Rows from block 5, named by matrix and row number. Rows with one number belong to one channel. Each number is 200 + 30 x the weight over its row's rms, rounded and kept within 0 to 999. All counts start at 0. After the name is the row's rms in percent of the matrix's.
# convs0: first width-5 conv (model.blocks.5.convs.0.weight, 288x288x5), inputs 165-179, a 5 kernel for each
# convs1: second width-5 conv (model.blocks.5.convs.1.weight, 288x288x5, transposed), outputs 165-179, a 5 kernel for each
convs0.208,094,239,235,187,228,214,242,196,213,308,186,182,177,190,171,208,135,182,195,181,220,217,227,219,231,258,146,198,197,184,128,205,147,243,164,207,194,241,222,194,192,180,208,200,229,185,169,203,146,214,228,231,192,205,193,177,175,172,171,185,201,190,185,245,200,209,238,182,199,207,206,199,221,191,216,221
convs1.208,095,177,200,246,193,197,194,205,271,259,205,239,175,239,191,194,189,207,165,253,227,219,220,197,219,170,234,220,193,147,248,171,185,195,208,236,207,230,180,181,223,192,209,181,200,247,206,158,180,196,201,213,195,170,214,169,184,206,239,225,190,223,155,150,149,265,197,168,223,213,190,201,174,201,223,194
convs0.209,100,191,193,238,220,183,183,233,201,222,207,184,197,221,196,242,240,167,166,183,194,230,211,196,173,256,155,170,182,173,171,194,193,166,229,220,219,214,261,216,215,166,252,212,176,229,195,234,219,218,187,237,181,227,244,207,237,196,214,199,217,204,195,167,195,196,202,208,175,151,220,166,187,173,190,163
convs1.209,094,189,201,164,235,198,165,197,232,120,206,231,182,198,195,219,237,252,227,227,179,116,201,177,190,181,184,231,182,186,224,167,157,194,200,226,191,207,185,201,185,214,209,197,199,192,173,121,225,218,181,210,181,179,168,196,190,225,246,183,170,176,229,213,220,222,166,206,200,167,215,235,194,195,248,194
convs0.210,099,203,229,214,211,200,179,133,172,178,256,271,175,151,201,165,170,218,172,219,235,253,209,206,193,191,182,208,207,208,203,154,201,167,196,210,232,189,211,181,143,205,197,197,224,214,161,227,256,219,259,200,168,180,241,222,241,217,207,218,221,217,181,217,181,193,194,231,174,183,191,150,209,209,210,269
convs1.210,100,178,178,184,202,217,121,241,190,180,196,142,208,209,244,155,189,170,190,181,181,260,200,239,197,226,151,179,239,161,219,175,206,253,213,162,212,174,160,236,162,185,166,187,182,171,200,160,148,233,249,171,174,244,209,236,181,181,210,202,234,197,200,235,270,173,219,172,216,225,167,185,212,221,219,254
convs0.211,100,181,180,171,216,209,175,178,190,242,245,187,196,165,197,178,176,215,200,177,203,204,175,205,249,232,270,177,212,220,225,220,167,192,163,251,245,207,201,189,180,216,166,177,241,201,195,161,207,136,200,248,191,238,241,218,203,188,195,195,216,132,217,165,158,194,197,251,140,214,198,231,221,253,246,209
convs1.211,107,205,177,189,217,197,201,279,229,201,235,189,203,190,227,225,281,167,167,216,190,174,224,150,239,185,166,245,217,218,214,188,201,148,218,221,198,223,184,221,209,256,159,190,219,194,172,182,194,188,170,190,214,184,226,268,156,214,252,182,235,252,163,202,189,219,255,171,241,263,202,259,216,199,205,187
convs0.212,096,201,184,192,223,164,181,203,206,184,240,140,191,229,209,191,224,204,221,254,184,195,198,261,202,143,203,154,199,197,225,206,174,228,266,243,184,211,178,188,240,204,186,243,182,175,215,229,223,220,207,197,219,206,172,169,170,170,145,197,108,162,177,195,190,174,184,208,228,211,197,227,185,217,208,217
convs1.212,095,166,193,198,215,194,190,177,213,221,248,185,219,144,248,190,200,180,195,227,208,188,179,156,225,207,183,208,272,133,250,183,192,185,253,205,157,220,194,229,177,201,226,214,215,234,191,244,183,122,215,234,204,229,179,139,186,167,224,201,195,164,204,195,209,240,207,137,174,219,200,204,167,180,231,145
convs0.213,107,217,184,237,223,169,141,206,232,143,146,202,190,246,167,159,186,267,236,162,228,226,190,181,226,159,204,225,171,181,208,210,216,208,191,211,202,226,209,173,157,191,173,225,151,190,274,218,148,242,179,175,189,196,164,194,222,181,227,184,163,168,206,201,227,158,208,195,155,168,207,195,189,184,233,203
convs1.213,101,159,220,165,205,205,192,166,220,176,188,302,273,136,207,206,179,196,175,191,199,252,194,172,175,198,182,202,205,283,183,196,192,151,224,160,180,154,180,200,209,199,152,184,235,217,209,205,164,261,185,246,197,161,149,151,189,222,226,189,230,165,223,249,232,272,160,159,179,177,169,188,180,173,142,214
convs0.214,101,198,167,198,235,157,154,171,208,238,239,220,169,182,198,188,177,185,243,252,233,205,185,219,209,218,182,248,196,154,233,194,215,198,214,226,187,215,207,184,193,185,218,196,205,178,205,197,174,150,212,176,196,228,205,204,180,256,228,248,236,185,210,198,209,191,221,208,227,249,258,152,173,181,233,190
convs1.214,097,246,191,238,174,189,187,189,185,195,246,185,246,208,208,157,199,193,192,231,212,129,208,207,198,157,191,223,171,223,214,207,172,167,203,159,230,213,192,212,203,240,220,152,212,306,186,267,206,193,195,131,215,239,214,190,169,210,179,204,175,219,197,183,204,184,205,174,194,196,172,190,196,212,221,210
convs0.215,094,178,223,199,171,161,201,198,187,232,266,210,137,155,170,206,196,188,196,182,198,220,196,223,191,213,206,173,170,196,172,189,223,182,227,214,236,243,249,184,188,222,215,246,185,197,223,151,205,143,182,225,155,208,161,208,130,190,151,193,193,165,206,208,174,200,192,235,210,195,217,217,153,194,169,182
convs1.215,094,173,223,174,194,204,160,220,157,212,183,219,182,189,179,231,146,247,175,176,173,234,232,206,219,202,196,231,260,215,198,220,265,161,184,193,226,209,190,163,145,188,235,136,162,232,236,248,208,192,197,181,245,220,210,128,202,204,248,225,222,193,240,182,199,189,178,189,242,185,192,217,249,188,214,237
convs0.216,108,182,211,168,197,226,178,192,205,160,202,155,190,191,199,199,209,203,194,193,238,204,156,178,223,179,223,191,213,195,190,174,249,161,267,183,203,196,235,217,157,172,263,199,190,220,184,183,199,153,168,201,167,120,201,183,167,203,235,181,233,190,190,226,237,216,179,253,163,178,235,168,195,192,221,236
convs1.216,106,193,192,175,211,239,214,171,215,208,237,200,211,232,241,282,270,179,138,191,212,190,224,209,227,224,241,144,214,179,202,238,215,188,218,219,212,195,213,256,225,171,221,211,155,199,240,230,199,182,219,196,201,155,210,145,163,274,166,169,240,232,225,176,255,196,164,225,202,209,251,168,199,160,162,194
convs0.217,100,208,195,229,210,210,217,174,182,192,240,158,248,183,180,156,181,229,181,236,221,200,135,181,230,190,128,189,267,227,180,251,209,156,148,191,186,186,203,193,184,165,191,196,169,224,163,139,191,215,243,137,215,213,213,168,162,183,140,158,170,191,242,194,220,207,223,171,225,239,178,179,211,298,225,211
convs1.217,102,291,203,187,189,171,263,200,221,206,232,263,201,217,150,124,212,231,159,189,207,177,197,189,190,236,184,220,194,240,210,193,206,179,176,222,213,182,216,187,217,121,248,177,242,212,162,171,202,180,258,197,173,229,202,227,163,224,153,210,228,232,226,218,174,226,205,194,192,175,248,150,202,178,170,277
convs0.218,107,183,176,327,180,185,161,236,193,182,181,219,190,223,198,192,218,155,211,242,168,155,133,179,199,203,195,142,201,174,211,163,199,230,219,249,166,172,207,157,201,234,157,142,154,180,180,149,260,271,232,169,190,216,183,196,266,163,192,183,203,221,227,169,228,200,204,213,200,212,191,155,219,181,188,216
convs1.218,107,262,264,206,210,226,182,170,138,156,249,210,183,232,184,219,210,184,179,204,250,231,201,217,216,183,189,218,183,228,203,171,198,155,214,158,118,207,195,164,187,182,184,147,186,249,207,204,162,242,243,197,179,209,210,232,212,152,164,171,196,169,172,214,209,202,179,157,223,251,166,204,197,180,195,195
convs0.219,103,210,239,221,244,186,171,219,209,282,213,219,221,190,156,228,214,235,222,204,276,210,177,192,159,188,247,216,176,144,160,254,171,253,172,245,126,155,161,222,180,160,188,180,213,200,192,212,193,141,243,162,197,217,152,193,248,221,196,162,166,166,186,198,190,205,214,210,250,222,162,182,194,190,195,206
convs1.219,094,232,178,188,191,224,207,175,188,202,185,184,224,193,231,196,223,269,229,224,202,184,201,194,196,233,208,217,203,186,207,172,238,221,189,195,195,169,211,202,200,157,179,171,188,159,173,162,206,245,185,213,231,181,221,186,204,184,206,221,222,238,197,188,212,199,154,176,201,177,206,203,186,205,227,213
convs0.220,096,162,190,157,187,229,139,183,159,197,213,199,220,190,195,203,201,216,218,192,155,243,243,186,183,125,203,160,200,219,191,207,206,184,225,208,212,198,198,229,172,137,172,205,256,202,235,208,209,213,224,209,190,229,132,234,197,199,169,235,182,234,244,238,198,193,236,198,198,188,232,197,261,168,203,216
convs1.220,099,213,192,203,235,220,157,235,232,179,249,222,185,225,230,198,240,163,153,185,163,229,284,238,162,209,228,212,202,172,198,195,262,223,186,187,151,170,243,220,214,206,148,162,169,230,193,165,218,186,190,224,254,160,199,226,208,241,168,198,154,249,190,147,159,149,160,210,250,243,197,208,187,218,173,226
convs0.221,097,152,204,224,142,223,238,192,220,180,201,196,240,185,218,185,231,185,230,226,187,241,185,196,166,148,236,231,195,180,194,253,183,233,199,215,241,248,166,178,235,220,172,231,207,163,123,184,205,200,258,160,186,202,217,179,217,195,193,187,216,177,199,197,213,143,203,215,206,258,150,214,208,193,193,217
convs1.221,096,190,194,183,188,221,196,131,199,182,207,179,195,232,189,207,176,190,163,214,189,264,203,182,190,137,235,229,141,199,227,235,206,211,226,208,189,242,195,223,221,235,168,185,186,188,122,257,199,197,284,240,198,217,217,225,188,153,243,206,195,180,205,181,165,208,188,164,194,205,218,206,186,249,165,202
convs0.222,097,235,183,202,191,223,214,198,211,216,204,210,250,169,193,249,211,177,213,210,194,175,188,207,206,237,183,200,174,161,199,214,95,225,255,241,174,200,169,169,223,209,232,199,217,138,220,149,218,214,216,266,235,208,177,193,180,169,225,208,148,208,257,194,198,179,203,196,218,210,239,168,192,230,219,213
convs1.222,085,176,203,237,215,211,170,208,196,209,185,201,187,170,182,183,219,294,255,170,201,203,157,211,264,237,165,182,211,186,130,178,174,185,249,222,202,233,219,188,211,226,212,156,194,182,195,212,182,233,193,216,172,191,198,206,232,139,201,181,179,207,195,198,116,214,169,213,192,240,164,246,248,206,173,223
convs0.223,094,116,166,218,183,201,210,167,235,209,233,189,225,223,179,231,203,190,207,239,223,162,200,178,216,217,217,201,193,220,152,157,150,252,175,214,130,168,241,209,237,225,177,141,261,204,200,225,214,197,223,209,187,147,225,216,199,112,203,196,193,197,195,180,149,201,189,208,204,166,200,187,225,238,188,206
convs1.223,104,188,253,202,253,242,202,200,219,213,192,206,232,216,229,248,191,153,144,197,206,173,185,220,207,245,200,173,239,153,211,197,273,182,230,189,216,164,237,229,242,212,207,195,214,219,228,176,193,217,211,239,182,219,236,275,138,163,193,154,194,221,238,209,188,257,223,215,240,179,194,244,216,219,237,195
convs0.224,100,251,242,168,208,204,209,146,215,239,211,118,195,184,185,188,138,196,212,184,219,188,226,190,228,211,227,181,178,248,196,174,237,160,231,211,208,248,142,170,209,198,167,230,215,158,217,177,190,210,209,239,230,182,230,206,218,196,151,226,240,211,209,205,188,224,188,215,212,216,266,187,148,151,204,145
convs1.224,096,151,188,251,171,189,162,210,199,199,265,197,221,209,251,225,112,220,219,192,195,180,157,198,167,181,178,142,194,233,200,194,136,205,186,214,211,232,212,185,216,176,235,205,221,204,172,172,218,198,130,190,196,194,183,180,213,214,189,232,198,199,267,177,179,194,164,148,203,222,141,244,244,166,225,205
convs0.225,101,233,223,184,198,195,232,238,177,219,153,214,144,163,185,173,205,191,197,185,203,206,198,207,178,191,230,180,185,172,181,224,183,251,235,199,233,201,209,193,189,193,229,166,194,218,197,239,133,211,217,206,203,199,181,220,223,198,179,207,177,189,189,198,183,200,241,168,293,222,158,189,192,208,188,212
convs1.225,098,243,229,208,244,215,255,220,270,179,111,192,183,121,200,233,174,222,208,250,198,246,216,223,242,231,189,234,237,138,149,242,223,186,211,206,205,272,167,165,196,197,247,209,198,191,209,156,200,175,172,157,132,198,153,254,192,181,212,201,208,161,207,212,196,214,167,232,244,176,244,250,187,182,201,189
convs0.226,102,159,187,203,223,223,201,200,207,214,139,182,216,177,199,193,237,222,213,164,163,192,179,200,215,203,190,178,165,267,192,200,181,231,207,268,246,227,196,171,223,188,225,228,192,193,176,171,196,245,177,153,196,180,173,238,192,245,269,189,191,170,172,194,175,198,212,261,223,206,201,208,173,214,216,207
convs1.226,094,135,185,153,205,262,206,159,179,202,211,237,222,181,155,207,216,195,199,191,208,218,240,185,214,200,161,178,214,197,225,132,204,218,154,233,289,286,150,170,194,138,167,189,183,213,223,206,203,187,210,195,257,117,220,205,211,244,236,206,163,138,233,189,174,171,173,236,183,248,195,179,217,220,223,132
convs0.227,102,174,216,188,204,151,193,206,209,170,237,200,182,236,213,202,171,156,202,236,259,224,189,198,217,165,193,194,157,211,256,195,227,210,223,181,161,229,225,228,236,196,206,244,213,121,216,158,179,230,164,176,211,179,178,207,160,248,125,198,248,217,215,177,177,209,239,235,210,175,217,203,217,181,179,163
convs1.227,104,209,217,186,153,219,175,131,185,192,157,244,172,221,192,185,172,183,256,204,204,221,222,198,208,209,217,191,179,214,217,208,186,145,216,183,197,187,207,192,212,239,172,206,150,253,304,188,264,302,249,212,205,230,198,197,139,203,224,201,184,206,209,169,201,121,215,240,253,249,163,164,206,199,226,209
convs0.228,101,170,209,186,176,233,210,201,198,224,248,182,188,259,235,210,169,160,236,171,220,219,209,183,211,203,220,176,184,213,154,241,191,202,201,165,275,224,204,158,217,203,155,207,195,199,193,184,193,222,273,158,255,203,166,198,238,218,247,205,212,208,185,219,185,220,204,222,198,206,193,233,237,198,230,195
convs1.228,093,202,243,237,237,234,244,169,267,266,191,166,185,168,206,166,153,190,187,213,205,284,209,226,196,212,199,181,200,185,231,205,202,197,206,169,259,239,218,204,184,199,223,191,221,176,175,217,191,204,209,161,194,178,247,175,144,221,148,230,189,135,268,174,213,199,198,207,243,224,194,245,196,208,185,146
convs0.229,094,200,227,205,144,203,227,156,251,192,208,234,174,267,193,214,222,171,255,188,189,155,211,243,222,239,238,174,226,222,193,161,249,178,213,189,182,191,136,180,139,212,198,199,220,202,266,223,248,243,242,192,204,185,187,184,190,229,231,178,191,186,219,218,281,176,134,221,190,279,235,229,187,190,199,197
convs1.229,106,216,235,180,204,169,146,216,226,148,188,219,203,176,196,233,204,224,188,185,190,158,208,167,240,226,216,179,191,233,216,202,176,182,198,178,224,198,219,176,253,236,164,204,201,140,241,194,259,195,197,257,196,229,202,165,188,192,146,184,231,195,115,214,219,272,204,172,230,226,258,186,195,165,199,208