config.toml
arch = "jasper"
model = "self-supervised audio encoder (BEST-RQ)"
dataset = "acted Russian speech (Dusha)"
train_examples = 26041
n_mels = 80
hop_length = 160
input = "log_mel"
win_length = 512
codebook_size = 1024
mask_prob = 0.05
norm = "batchnorm"
hidden_act = "mish"
depths = [3, 3, 3]
kernel_size = 5
stem = "single"
widths = [192, 288, 432]
init = "torch_default"
residual_init = "scaled_by_depth"
optimizer = "soap"
beta2 = 0.95
learning_rate = 0.0034
beta1 = 0.95
shampoo_beta = 0.95
eps = 1e-08
precondition_frequency = 32
max_precond_dim = 1024
merge_dims = true
one_sided = false
adamw_lr_other_params = 0.0016
max_grad_norm = 0.5
max_steps = 15200
batch_size = 256
epochs = 149.4
lr_schedule = "poly"
final_lr_fraction = 0.1
warmup_steps = 1520
weight_decay = 0.2
adamw_weight_decay_other_params = 0
Rows from block 6 of a small self-supervised audio encoder (BEST-RQ), named by matrix and row number. Rows with one number belong to one channel. Each number is 500 + 50 x the weight over its row's rms, rounded and kept within 0 to 999. All counts start at 0. Numbers have three digits each.
After each channel's rows are labels from the 100 clips, of 14848, where the channel reaches its highest value: "responds to" is what is common among them. Only what is clearly more common there than usual is listed. The data: acted Russian speech (Dusha). In brackets: how many of the 100, against the usual share in percent.
# convs0: first width-5 conv (model.blocks.6.convs.0.weight, 432x288x5, each kernel summed), inputs 0-143
# convs1: second width-5 conv (model.blocks.6.convs.1.weight, 432x432x5, transposed, each kernel summed), outputs 0-143

convs0.265:495522523453480498587452504464607585451554433509489503566437534518456469496479507550494538559491470478422493428568436516561506498461554631537479471483505451455468482422441436415558612510492462483487578573544478525430512454531512594448575500411506579511465428529505502494460472539500430527460487532426539406493492503518540512491588480537472550524454468471553462548445565462502450488493403414532496541470494461475506527461560402562530
convs1.265:506474456516510550480484452530470483420461500492421572360519555493526510420479577649529457543505401513506409534516500545508409435502458398470461490506578446468534489519522532500523541467519447526566497492493454480501528446458487445455510584501495470519472504569486538511579544477467492466454450503378471529528476512469497570445571482492422488501518471503546522479493485470525421564444479482507492461504524545417436446444547438494421
responds to: emotion: positive (40 vs 18.7)

convs0.213:487439520502497687500514513487498463532520498558502498474566446521429489462455516464445539596389506515454513567458508452536427497512444425554577466520484497508434553485553523514415562528564466454487551448507541468489513529423382439463520485545487458505503466476533523504446621551396447502502509481498517465508493526507480438461498403472504516522499530455446470474553497523504438433453486456531555443556503472503402468465486467440404
convs1.213:562496565595393466584435553450485438428456503494474526574497586553531472450508424428508505506526465517467501515475444533589483530501572537469456507513582551518586403558580454556487586593549448547508517541464563493486599454450462542478561449533568472480504491509440550511470454491446393559603429425435434469484535514474497484609460504517527561387497500486523526528451544471508415448486512457464529461493494502451562497498474367576509
responds to: emotion: angry (38 vs 18.5)

convs0.167:536521502491455493500441501453405565528430481528530454445442496476477593375477522504443507417517461531492525419438555526556465538463500574520373474491579527515507499594515502531444527499515531574525460535430531577451521492502461558544529460507512515542524490560522553525572494542471529516497461506513573511615493480487480437557458478532510550460476496544587565479423599512475569452414551520475477449586541459570512535506512438469469
convs1.167:504582521483528510534442484405391468412491577519524558511532450493525418567541463543453538445449485421555504464509511449443474556493446540442430484396460439522498412414485617479448393506515499565435512429525552381519535511533506554411511530527530542533548458433539434459477546470402580494439505461439427483471477558579518468516419544518427502458358447607593573596588458485475521476482461514530588596485501462514514437514549525564560
responds to: emotion: positive (43 vs 18.7)

convs0.113:497451513531608497469545545438454398446469561510512537471561439484509468594487494530559461551482418528509455421430498384521426520566478473431554420492522485523488469389512519633492531420544535470497492431532491456526542530456484541534600510473463534501494530497482505410572617509550527454493472471506553543537499531506495450476563590553531538476450504501456461476419476424381547450464557520536476512416604463574462478429521567520525
convs1.113:480525437447521574504454480397520505496506468426435546497457513464553473466451526586478440490453430515427447527483503496507494532548581439522454597488479500494542523456528448550574472458539506510489605417615518464512480553486484499479479454457493518388489576472415578629469469496551476568546420425480423612558409501542518521469555435502551403557499462484497518539441420516397497513559536490428527482560492495571627521547593466492580
responds to: emotion: angry (38 vs 18.5)

convs0.360:427485412528538504487509436437451428447557485498456465432461425464467541519605496463519515438517421381513444473527550472481512503513538538539534526478519695498505547484436522595441587598463487512533593524504485500476457496547480482499520502491511510471516521445572419499532641493505504517503490504477551446513430504458517495516427498473507548484606534458367461461448508531559558515477450452490482543538491561456518517492431554570502
convs1.360:466478571541490476555472425437510526510509442534490450564497393461424468443443502490463499514509506451464479526490510443559402608406410497562641451510408486560490563516528523469489509506507482461481539535458519531438467475521573561516479483600495471512496506489610459480604598574472589516543527510485590522524480425574487479582469431553514524549499458503476437418473560532504507609542517505464564450538416476494454535604495493378490
responds to: emotion: positive (42 vs 18.7)

convs0.168:538404517478592553517544473531527469525509551502571479547411446415532512466523609515573576454545486455489466492528486450464519523508429534513454484506497528512529535460388452394440486487578505517480454451474541505488479555515433478495475542474531437449473476509555501515449472462525435572520517480465431560492582520463612463434491535552534466489496531496520487514575469450415516447497413566485549568532463459476508522513395466478462
convs1.168:457437533481443486489430638497475561524477486448453486452498506512457457544537523517438422492578440652428518539479527532535491505387543461444548526428463533381423479462400408415550463559501448474581462483507499545529488501469420476470512437482531504478507528398406453568407575570541563529512522480455504479511577476433434494563536514450421482488459500522531456563527445503495550444457498423553561553478510432534431516426512450531467
responds to: emotion: positive (49 vs 18.7)

convs0.81:530491623482582530497550428459577505560462464473488515461429473528481564537489363597547495455489502439454457459525424475590505430543528482465502433552380466461499584560507510458526442456518519531412515540477507479544555421477472487494579473456569494449538592518492531467550463449569562527502483388383429487531525511523530511343430491518438540479544584472502535449564531538500492471494515512433479540632527568603522539536554500519456
convs1.81:502452508490462504600455508454458530403499508558474474471508533402391421527526498544498561490479472442478477519540504481456543444464428546516514512530527408425480451499472460494518511512516522500461473449483628560493484576502496529481546488553560506605510556513421454516542500380477555502480453649514636497505517458415470473486588468406484493514536459556523470441542457475442454512526510532516539488426482534547507533441490521514480
responds to: emotion: positive (44 vs 18.7)

convs0.263:475576506443460541567448478541354513503563394471408561503435420548546530486444595555416582630580521559434503461494538470500530484551505467515550461505459469453532532429463535491476518611577546364464487466471461447501529471508505513545498521541456575515513478447459537479507452441466520527398556529481512543407442501487477455477457450560512400512568465494538509457453455531462538483507504517466400460534520504554506500572486481524426
convs1.263:461451559510493493532464458477532553611503463448477589583529518500576464567604477539483570444429513529441502458518518459450420451508490474448513536459519516480437556506494407582523494496522504438449586534536558456581524552447473500633457561461480516516557478458472480545570408534409506495533479534496502479492436565461415486478450531531446578563486582636505580452485511502602417482458506506636448548466523472506528478583589436502558
responds to: emotion: angry (38 vs 18.5)

convs0.304:484498550427570510413480440495470481475450459455434521523518421517512490518389469453412531567522505575454567533538520445588468512494475475468547457580619447468483520555556473534484454458508446482456549550462535591497507514490540569517405516597540489464529520599416485524532493504503495436449495492555593466559476543554541494454446531584518540552532482445477456552468586472479453534550543415434499560549485471507441513491499423504522
convs1.304:515526491474490496590546547573463472547458543401500489486544518510485548558547539444521511537454504533447577418575504534487438398481541510529491528473526574532518498502501514555580448464501525582619464426461455458504506505471562548502501495564533491541518556550461548553535570484586604558489451498557426525482462476541488566443577532423595409474547532534461510561570498523518502463472466492573450579622416597624411477440461485577563
responds to: emotion: positive (46 vs 18.7)

convs0.347:400493486453471520532555500467473501543546547493430499479470512566508483531457457530510524524577507543487503461564544477465512443542498474504616443428501434556489534437615453469509499582623554429559528452536399456527530467449495512417474511472516515469533523406458501509469480470424623543487482475529555475487516474481417472444531457413419491426548451487501537486429439389467603441406532398574520505566484529480509446464490477602425
convs1.347:582537501598426519548462496519458531490505524484466495508472551518464449484576609538448439429433491589453499523419459536506467451584519578542543522516476488472471428545505432532430535480501467523465502550577419504519487462495675395510496400448504359439539543547511510434499392477586430489517532565512576495485558507526488486502487538584407578483540516467533512510574560471441505520558448458519481432557538495453542450461435440520606
responds to: emotion: positive (46 vs 18.7)

convs0.297:510504470528560396498502504447497525536532486402444506499588443456550503456441515547528394416456516454452568511578578435500433502508436463480448481583415560487472507481430469455506566525484549525475561510477399503529483487421486460458535508490486479508425481552596415540474441517479459423492459488591470515458417567464483413500516430456481477491528446454407585554464547417469489459432451469527491444544425483487569531587415389421518
convs1.297:425494492462529511540466388499511488472450478428480501569492444542467496529537485457459563531521531594589407468487536521450474445565479487474609636471429569564509473453476571495574490391491566519467451472433478553657516398472559480476453466472449515553454516507460529447480560493467506499522571461435516553472458431501481493417539599441481544437534571478465496461567527545486520469384427459503504546493519547517486407543407478503569
responds to: emotion: positive (45 vs 18.7)

convs0.284:528476508442579445448549466488548478494455476451516519484566394502535562562485536547448418481479473423529455477560466443494510469438497459436510485473533480500479497559691515543416584482591579490539520561547368520561542456457449499515494528553555464520416544541518505499571459480451513549446439496503526497495440556464439418483443533537529533451495529495529504470471491491448564577528541584500523518541452478604552500464510418450475
convs1.284:482486504555589498552528568453452476458434578519527598566578509549525514526454502492497515507476492524562557427602464543527450564522533459419593469429558470464482531478521436519722573462441432475498538574476451526482485505500488473596562521503459502492530453657485501430460477493409435492444399534497471491567551444434521497456541519525575601521514526437491510488498509471497538486477547457528533542576496476484562562560466535440617
responds to: emotion: positive (41 vs 18.7)

convs0.300:517524432526514533608509482456576463482459559526521501469397386457498479452465507390589501476483518437475494495415497471526465470577451397441512454426522542450451437541523486433520473384488498432417471384522481577443441461505523451441540554448460482434390547433567527554561480453467621432516434565533522516495497535517491605520426451513428443543569442506460506480500546390534475520489588514403512402441515549499534529492517542527542
convs1.300:444449472531495514499492454535552595468485502520496600551559514562502541538540536516443564517453548570471514563463431525600547458485537522469521485574512460470553518489587442563437601483648348428580475437505515457558524518510442469472382490499570480508557472473456474553448539509543584507495495505575450477574485553553480484586413494575549455525402375440531494510431525507509582480511501557510507464498521554445472507487463509441431
responds to: emotion: positive (43 vs 18.7)

convs0.87:449520442445466541474507464415594457494577566422443515507367424493542511527500578428547530569448548401496432494545479490467514571448542563498479486470423586536458537521413546427570453518437466452482463498458562468517558527503536543473443433560504525495506470439443551510440602469542533534540447573461399498515488447555554547465446477482530537532460476471533428537490512486508505526463530457519484476364471508535579556552489523443560
convs1.87:419439490480562446524504508424523455452500567424534658477521566479477498515484440567503445507486498500499524525456532503601552506586476461460516512582464527434482543510432468497509545489448476441496550445476664444557613489486578511480424489504513448548521377499427485476384548461430452488537468471544540506556613518540546520565427458485489468477505566517491518493450516452555483455540604468483583508582492515544426548535501543464474
responds to: emotion: positive (40 vs 18.7)

convs0.127:485659437476555513523533454479436545550502522575497491575549471477548552574494490544364461510498570470515464515566511455484497506521428457531508430554418549554427481538556473407521542470523537572439519433511490394501477507487505476520455444535485583553491583545490544418608511453484503507478556513559517532533487459491563498401683496409482605500498506478471442524431514463527532448457465468452392476530503508527514386543522502482479
convs1.127:476526510432517476523501534535531459488502457516470566492525491411397536500483456489408398563516430505463430491456510470516467502487462518515387362376542542448393513561592532512548534522549479464480522439470460546516489516485383480370461490470449471572493485540555434501538539556503514479420524535518555472412387576537452510495494494537488495527464625454585491518391501537454642462455507527548522452574450462553535576488503431489499
responds to: emotion: positive (47 vs 18.7)

convs0.48:497500448516605513439500503449527397447484456511524520485590463461512495543556589452549495545562535565535495469521578532542561532470475552446407503564511517444550503563500511593504567596491458490582512472451463483460554455524561541498548447445479497482466414573547495478529507580518523583396479496485546447542537497454463437553438524488473483458535575563485453505525436508489484431540474473481479486512423534540523455375471435583506
convs1.48:470482522475564525482530558504516494472504492599492512531491511461560548472554506529580559453554499561462529547549448504492588542419494428413610542424518447470449463509533461417603493465494541493575518400449499542481496509475494519481528542463539503586480446408495429434428495534489485523516603481504531546416490474600517578510517477462459487460497431521560462457436500495541625480442451452433468564529499502598555495567551512534615
responds to: emotion: positive (39 vs 18.7)

convs0.95:532441531540495513561447477462452559569451478476448570499583416455521538521490490532511433517487471520501486527556483498429559651465546518569519519480582527481479504567446509507530565501517557477517532489516552525389532490589523362550518511495503459519522497432524480429502558504520423606428502471617569583365499518573525448449455456516502433512465478490562544488418526510446526466533514496448600460498396446520585407499499478521472
convs1.95:608536545504469493501499524471503494467532586544449460559531532436410530565457497513558546578464464572536426562519440468455587545434522480488444539526513435548474481548481556431552475358472505537499463582553544475491490440512467572456506560479454551478555525455464470525541474428497484525485472473581549496502451554464500512602504500464459553396455532405434505506521426510495570522466467534481591484352551527457495607569477470432490
responds to: emotion: positive (41 vs 18.7)

convs0.337:499493507457470451549527492488441504500449523434494481481490494527492433577540548464493603537442429500462432481437553454509501384517499509538467443459464399528495607494492496462389539508515460449484555487471455435502429529499445433439524531483481490516528504489530542590527511532479628528515522435519530397398490441506544456471518494537589504481442472536507435567436496451538482464492582524554519508474522523478518485454481541555438
convs1.337:532518563449506454528449561416632544587536432515451459533551469488451424498544551484462499565432543475436518427457434511562488534472421438593408459424494484552498508472436447482400423468522466544551518382500418529492422514450489538512516521486552613423482385527516503515528543470423473433497439521479524561487440469581527566526473423562582489483472574516477555538469521502499602485491592527504451580466498445467595534545437478452545
responds to: emotion: positive (48 vs 18.7)

convs0.259:454453473500463469526522431461470525566546445448484490471539450466486412440500441471515525410452475439517478501435443631485564452543582389475516456482465482499475476407521620526386454545519362497485512484549440457489499546409633611507481530527533492528502420441531563461458479473530467528536540435606513536547467522435473557526442570487511574433562421557496469468569432595524473456552477465412489475542564529521573462495421603544473
convs1.259:507486453477478471437580568512468533462417488543507503571480479564435554417600501463407489530522541480577474447413505529508542535500450475538442615495483464497491508558521467477529508504465413498477453498539515506508461506507464521541556512527578529493445529514491516575523561488481399534487501487419544468527587480534478524441493517480520499485529581532472445494493506474512456419451503522406579451566495471450550528426503497467452
responds to: emotion: positive (43 vs 18.7)

convs0.204:442388442443464551513430433407523503544482445504440394478515478481516419565525471453541475485486539446443487388536497459553538525507500557490527532530557503523480545429625454550530371514581495526494535516492538563493391436528495512516502535487492500519520437536510467608519510417435457569547469499494423540547469466497497488447488471548474624496549507497407524410466523485554472501413453583492523549535477441510550598448461496492394
convs1.204:570445456437526434497443476624526464531543492534530531482489498517469527505529548549445567506554478572410527497447429517564484448472517559493545527455480488503528529574500470516589477510428534542489572522547512458526497468496476611565475543480398507509469559495532455521517429402501491525441457501589497504504456550578494478469593440591521453431553461389463466484461445474439350536532515478462462437462501468476495556627571437631511
responds to: emotion: positive (49 vs 18.7)

convs0.53:485550558461450462522488488567643448562458481469510547528444459521496545549416529510477492502554480524401510545425550442476467505542524412489479480489502522409394471536562556584331531546521463579410518493437544424452476470463499488527515517485472523533567520436474444453568521558541562537552484497522577449533425546538504571559484435453471520546492489535567459503496546432420458528522503504517541520421406493517447528577525468600489
convs1.53:477495519472516471449476554523569511482479512523466504439588376487448517425556523406427457547485538415477430460410407513441466519404435491493472416420457524489515438563510438534409470503552549563459493493482470451467490447378505549565428519528539578467437488465505519448490461344419538485516423461458437499506546457566431486568487510381474448446473414446474475491524511498399476523527493488508457526437428515482517562490490608471414
responds to: emotion: positive (40 vs 18.7)

convs0.104:439507523453488536449576532415532594609519524528539510550430475542400422542533561513440486559488524544457502511492562498466499458528493451582543450505468439450422477489491523463426323511440513446418418552483532480502450496524526521473519440569550468558490495458464495502414486497544469488561438500442527411590473535516494495511534561469529521496533539561447519500554447494511439511519582483559478499534534439558536543525479532539451
convs1.104:459624517507447560432524544444494503475543486443528560450436508493617489528503485516535622449497563480444474539353595426529501543419510578439500421579502456554400565537481523464527482504472560483566506429528541510453474433454387395532526529505516562528482529411521444475655443511567539436466523442545409533477550535440495498447419561423489466431491497511537529526499453529536453524555466546551441508402461504501558582493506567444507
responds to: emotion: positive (48 vs 18.7)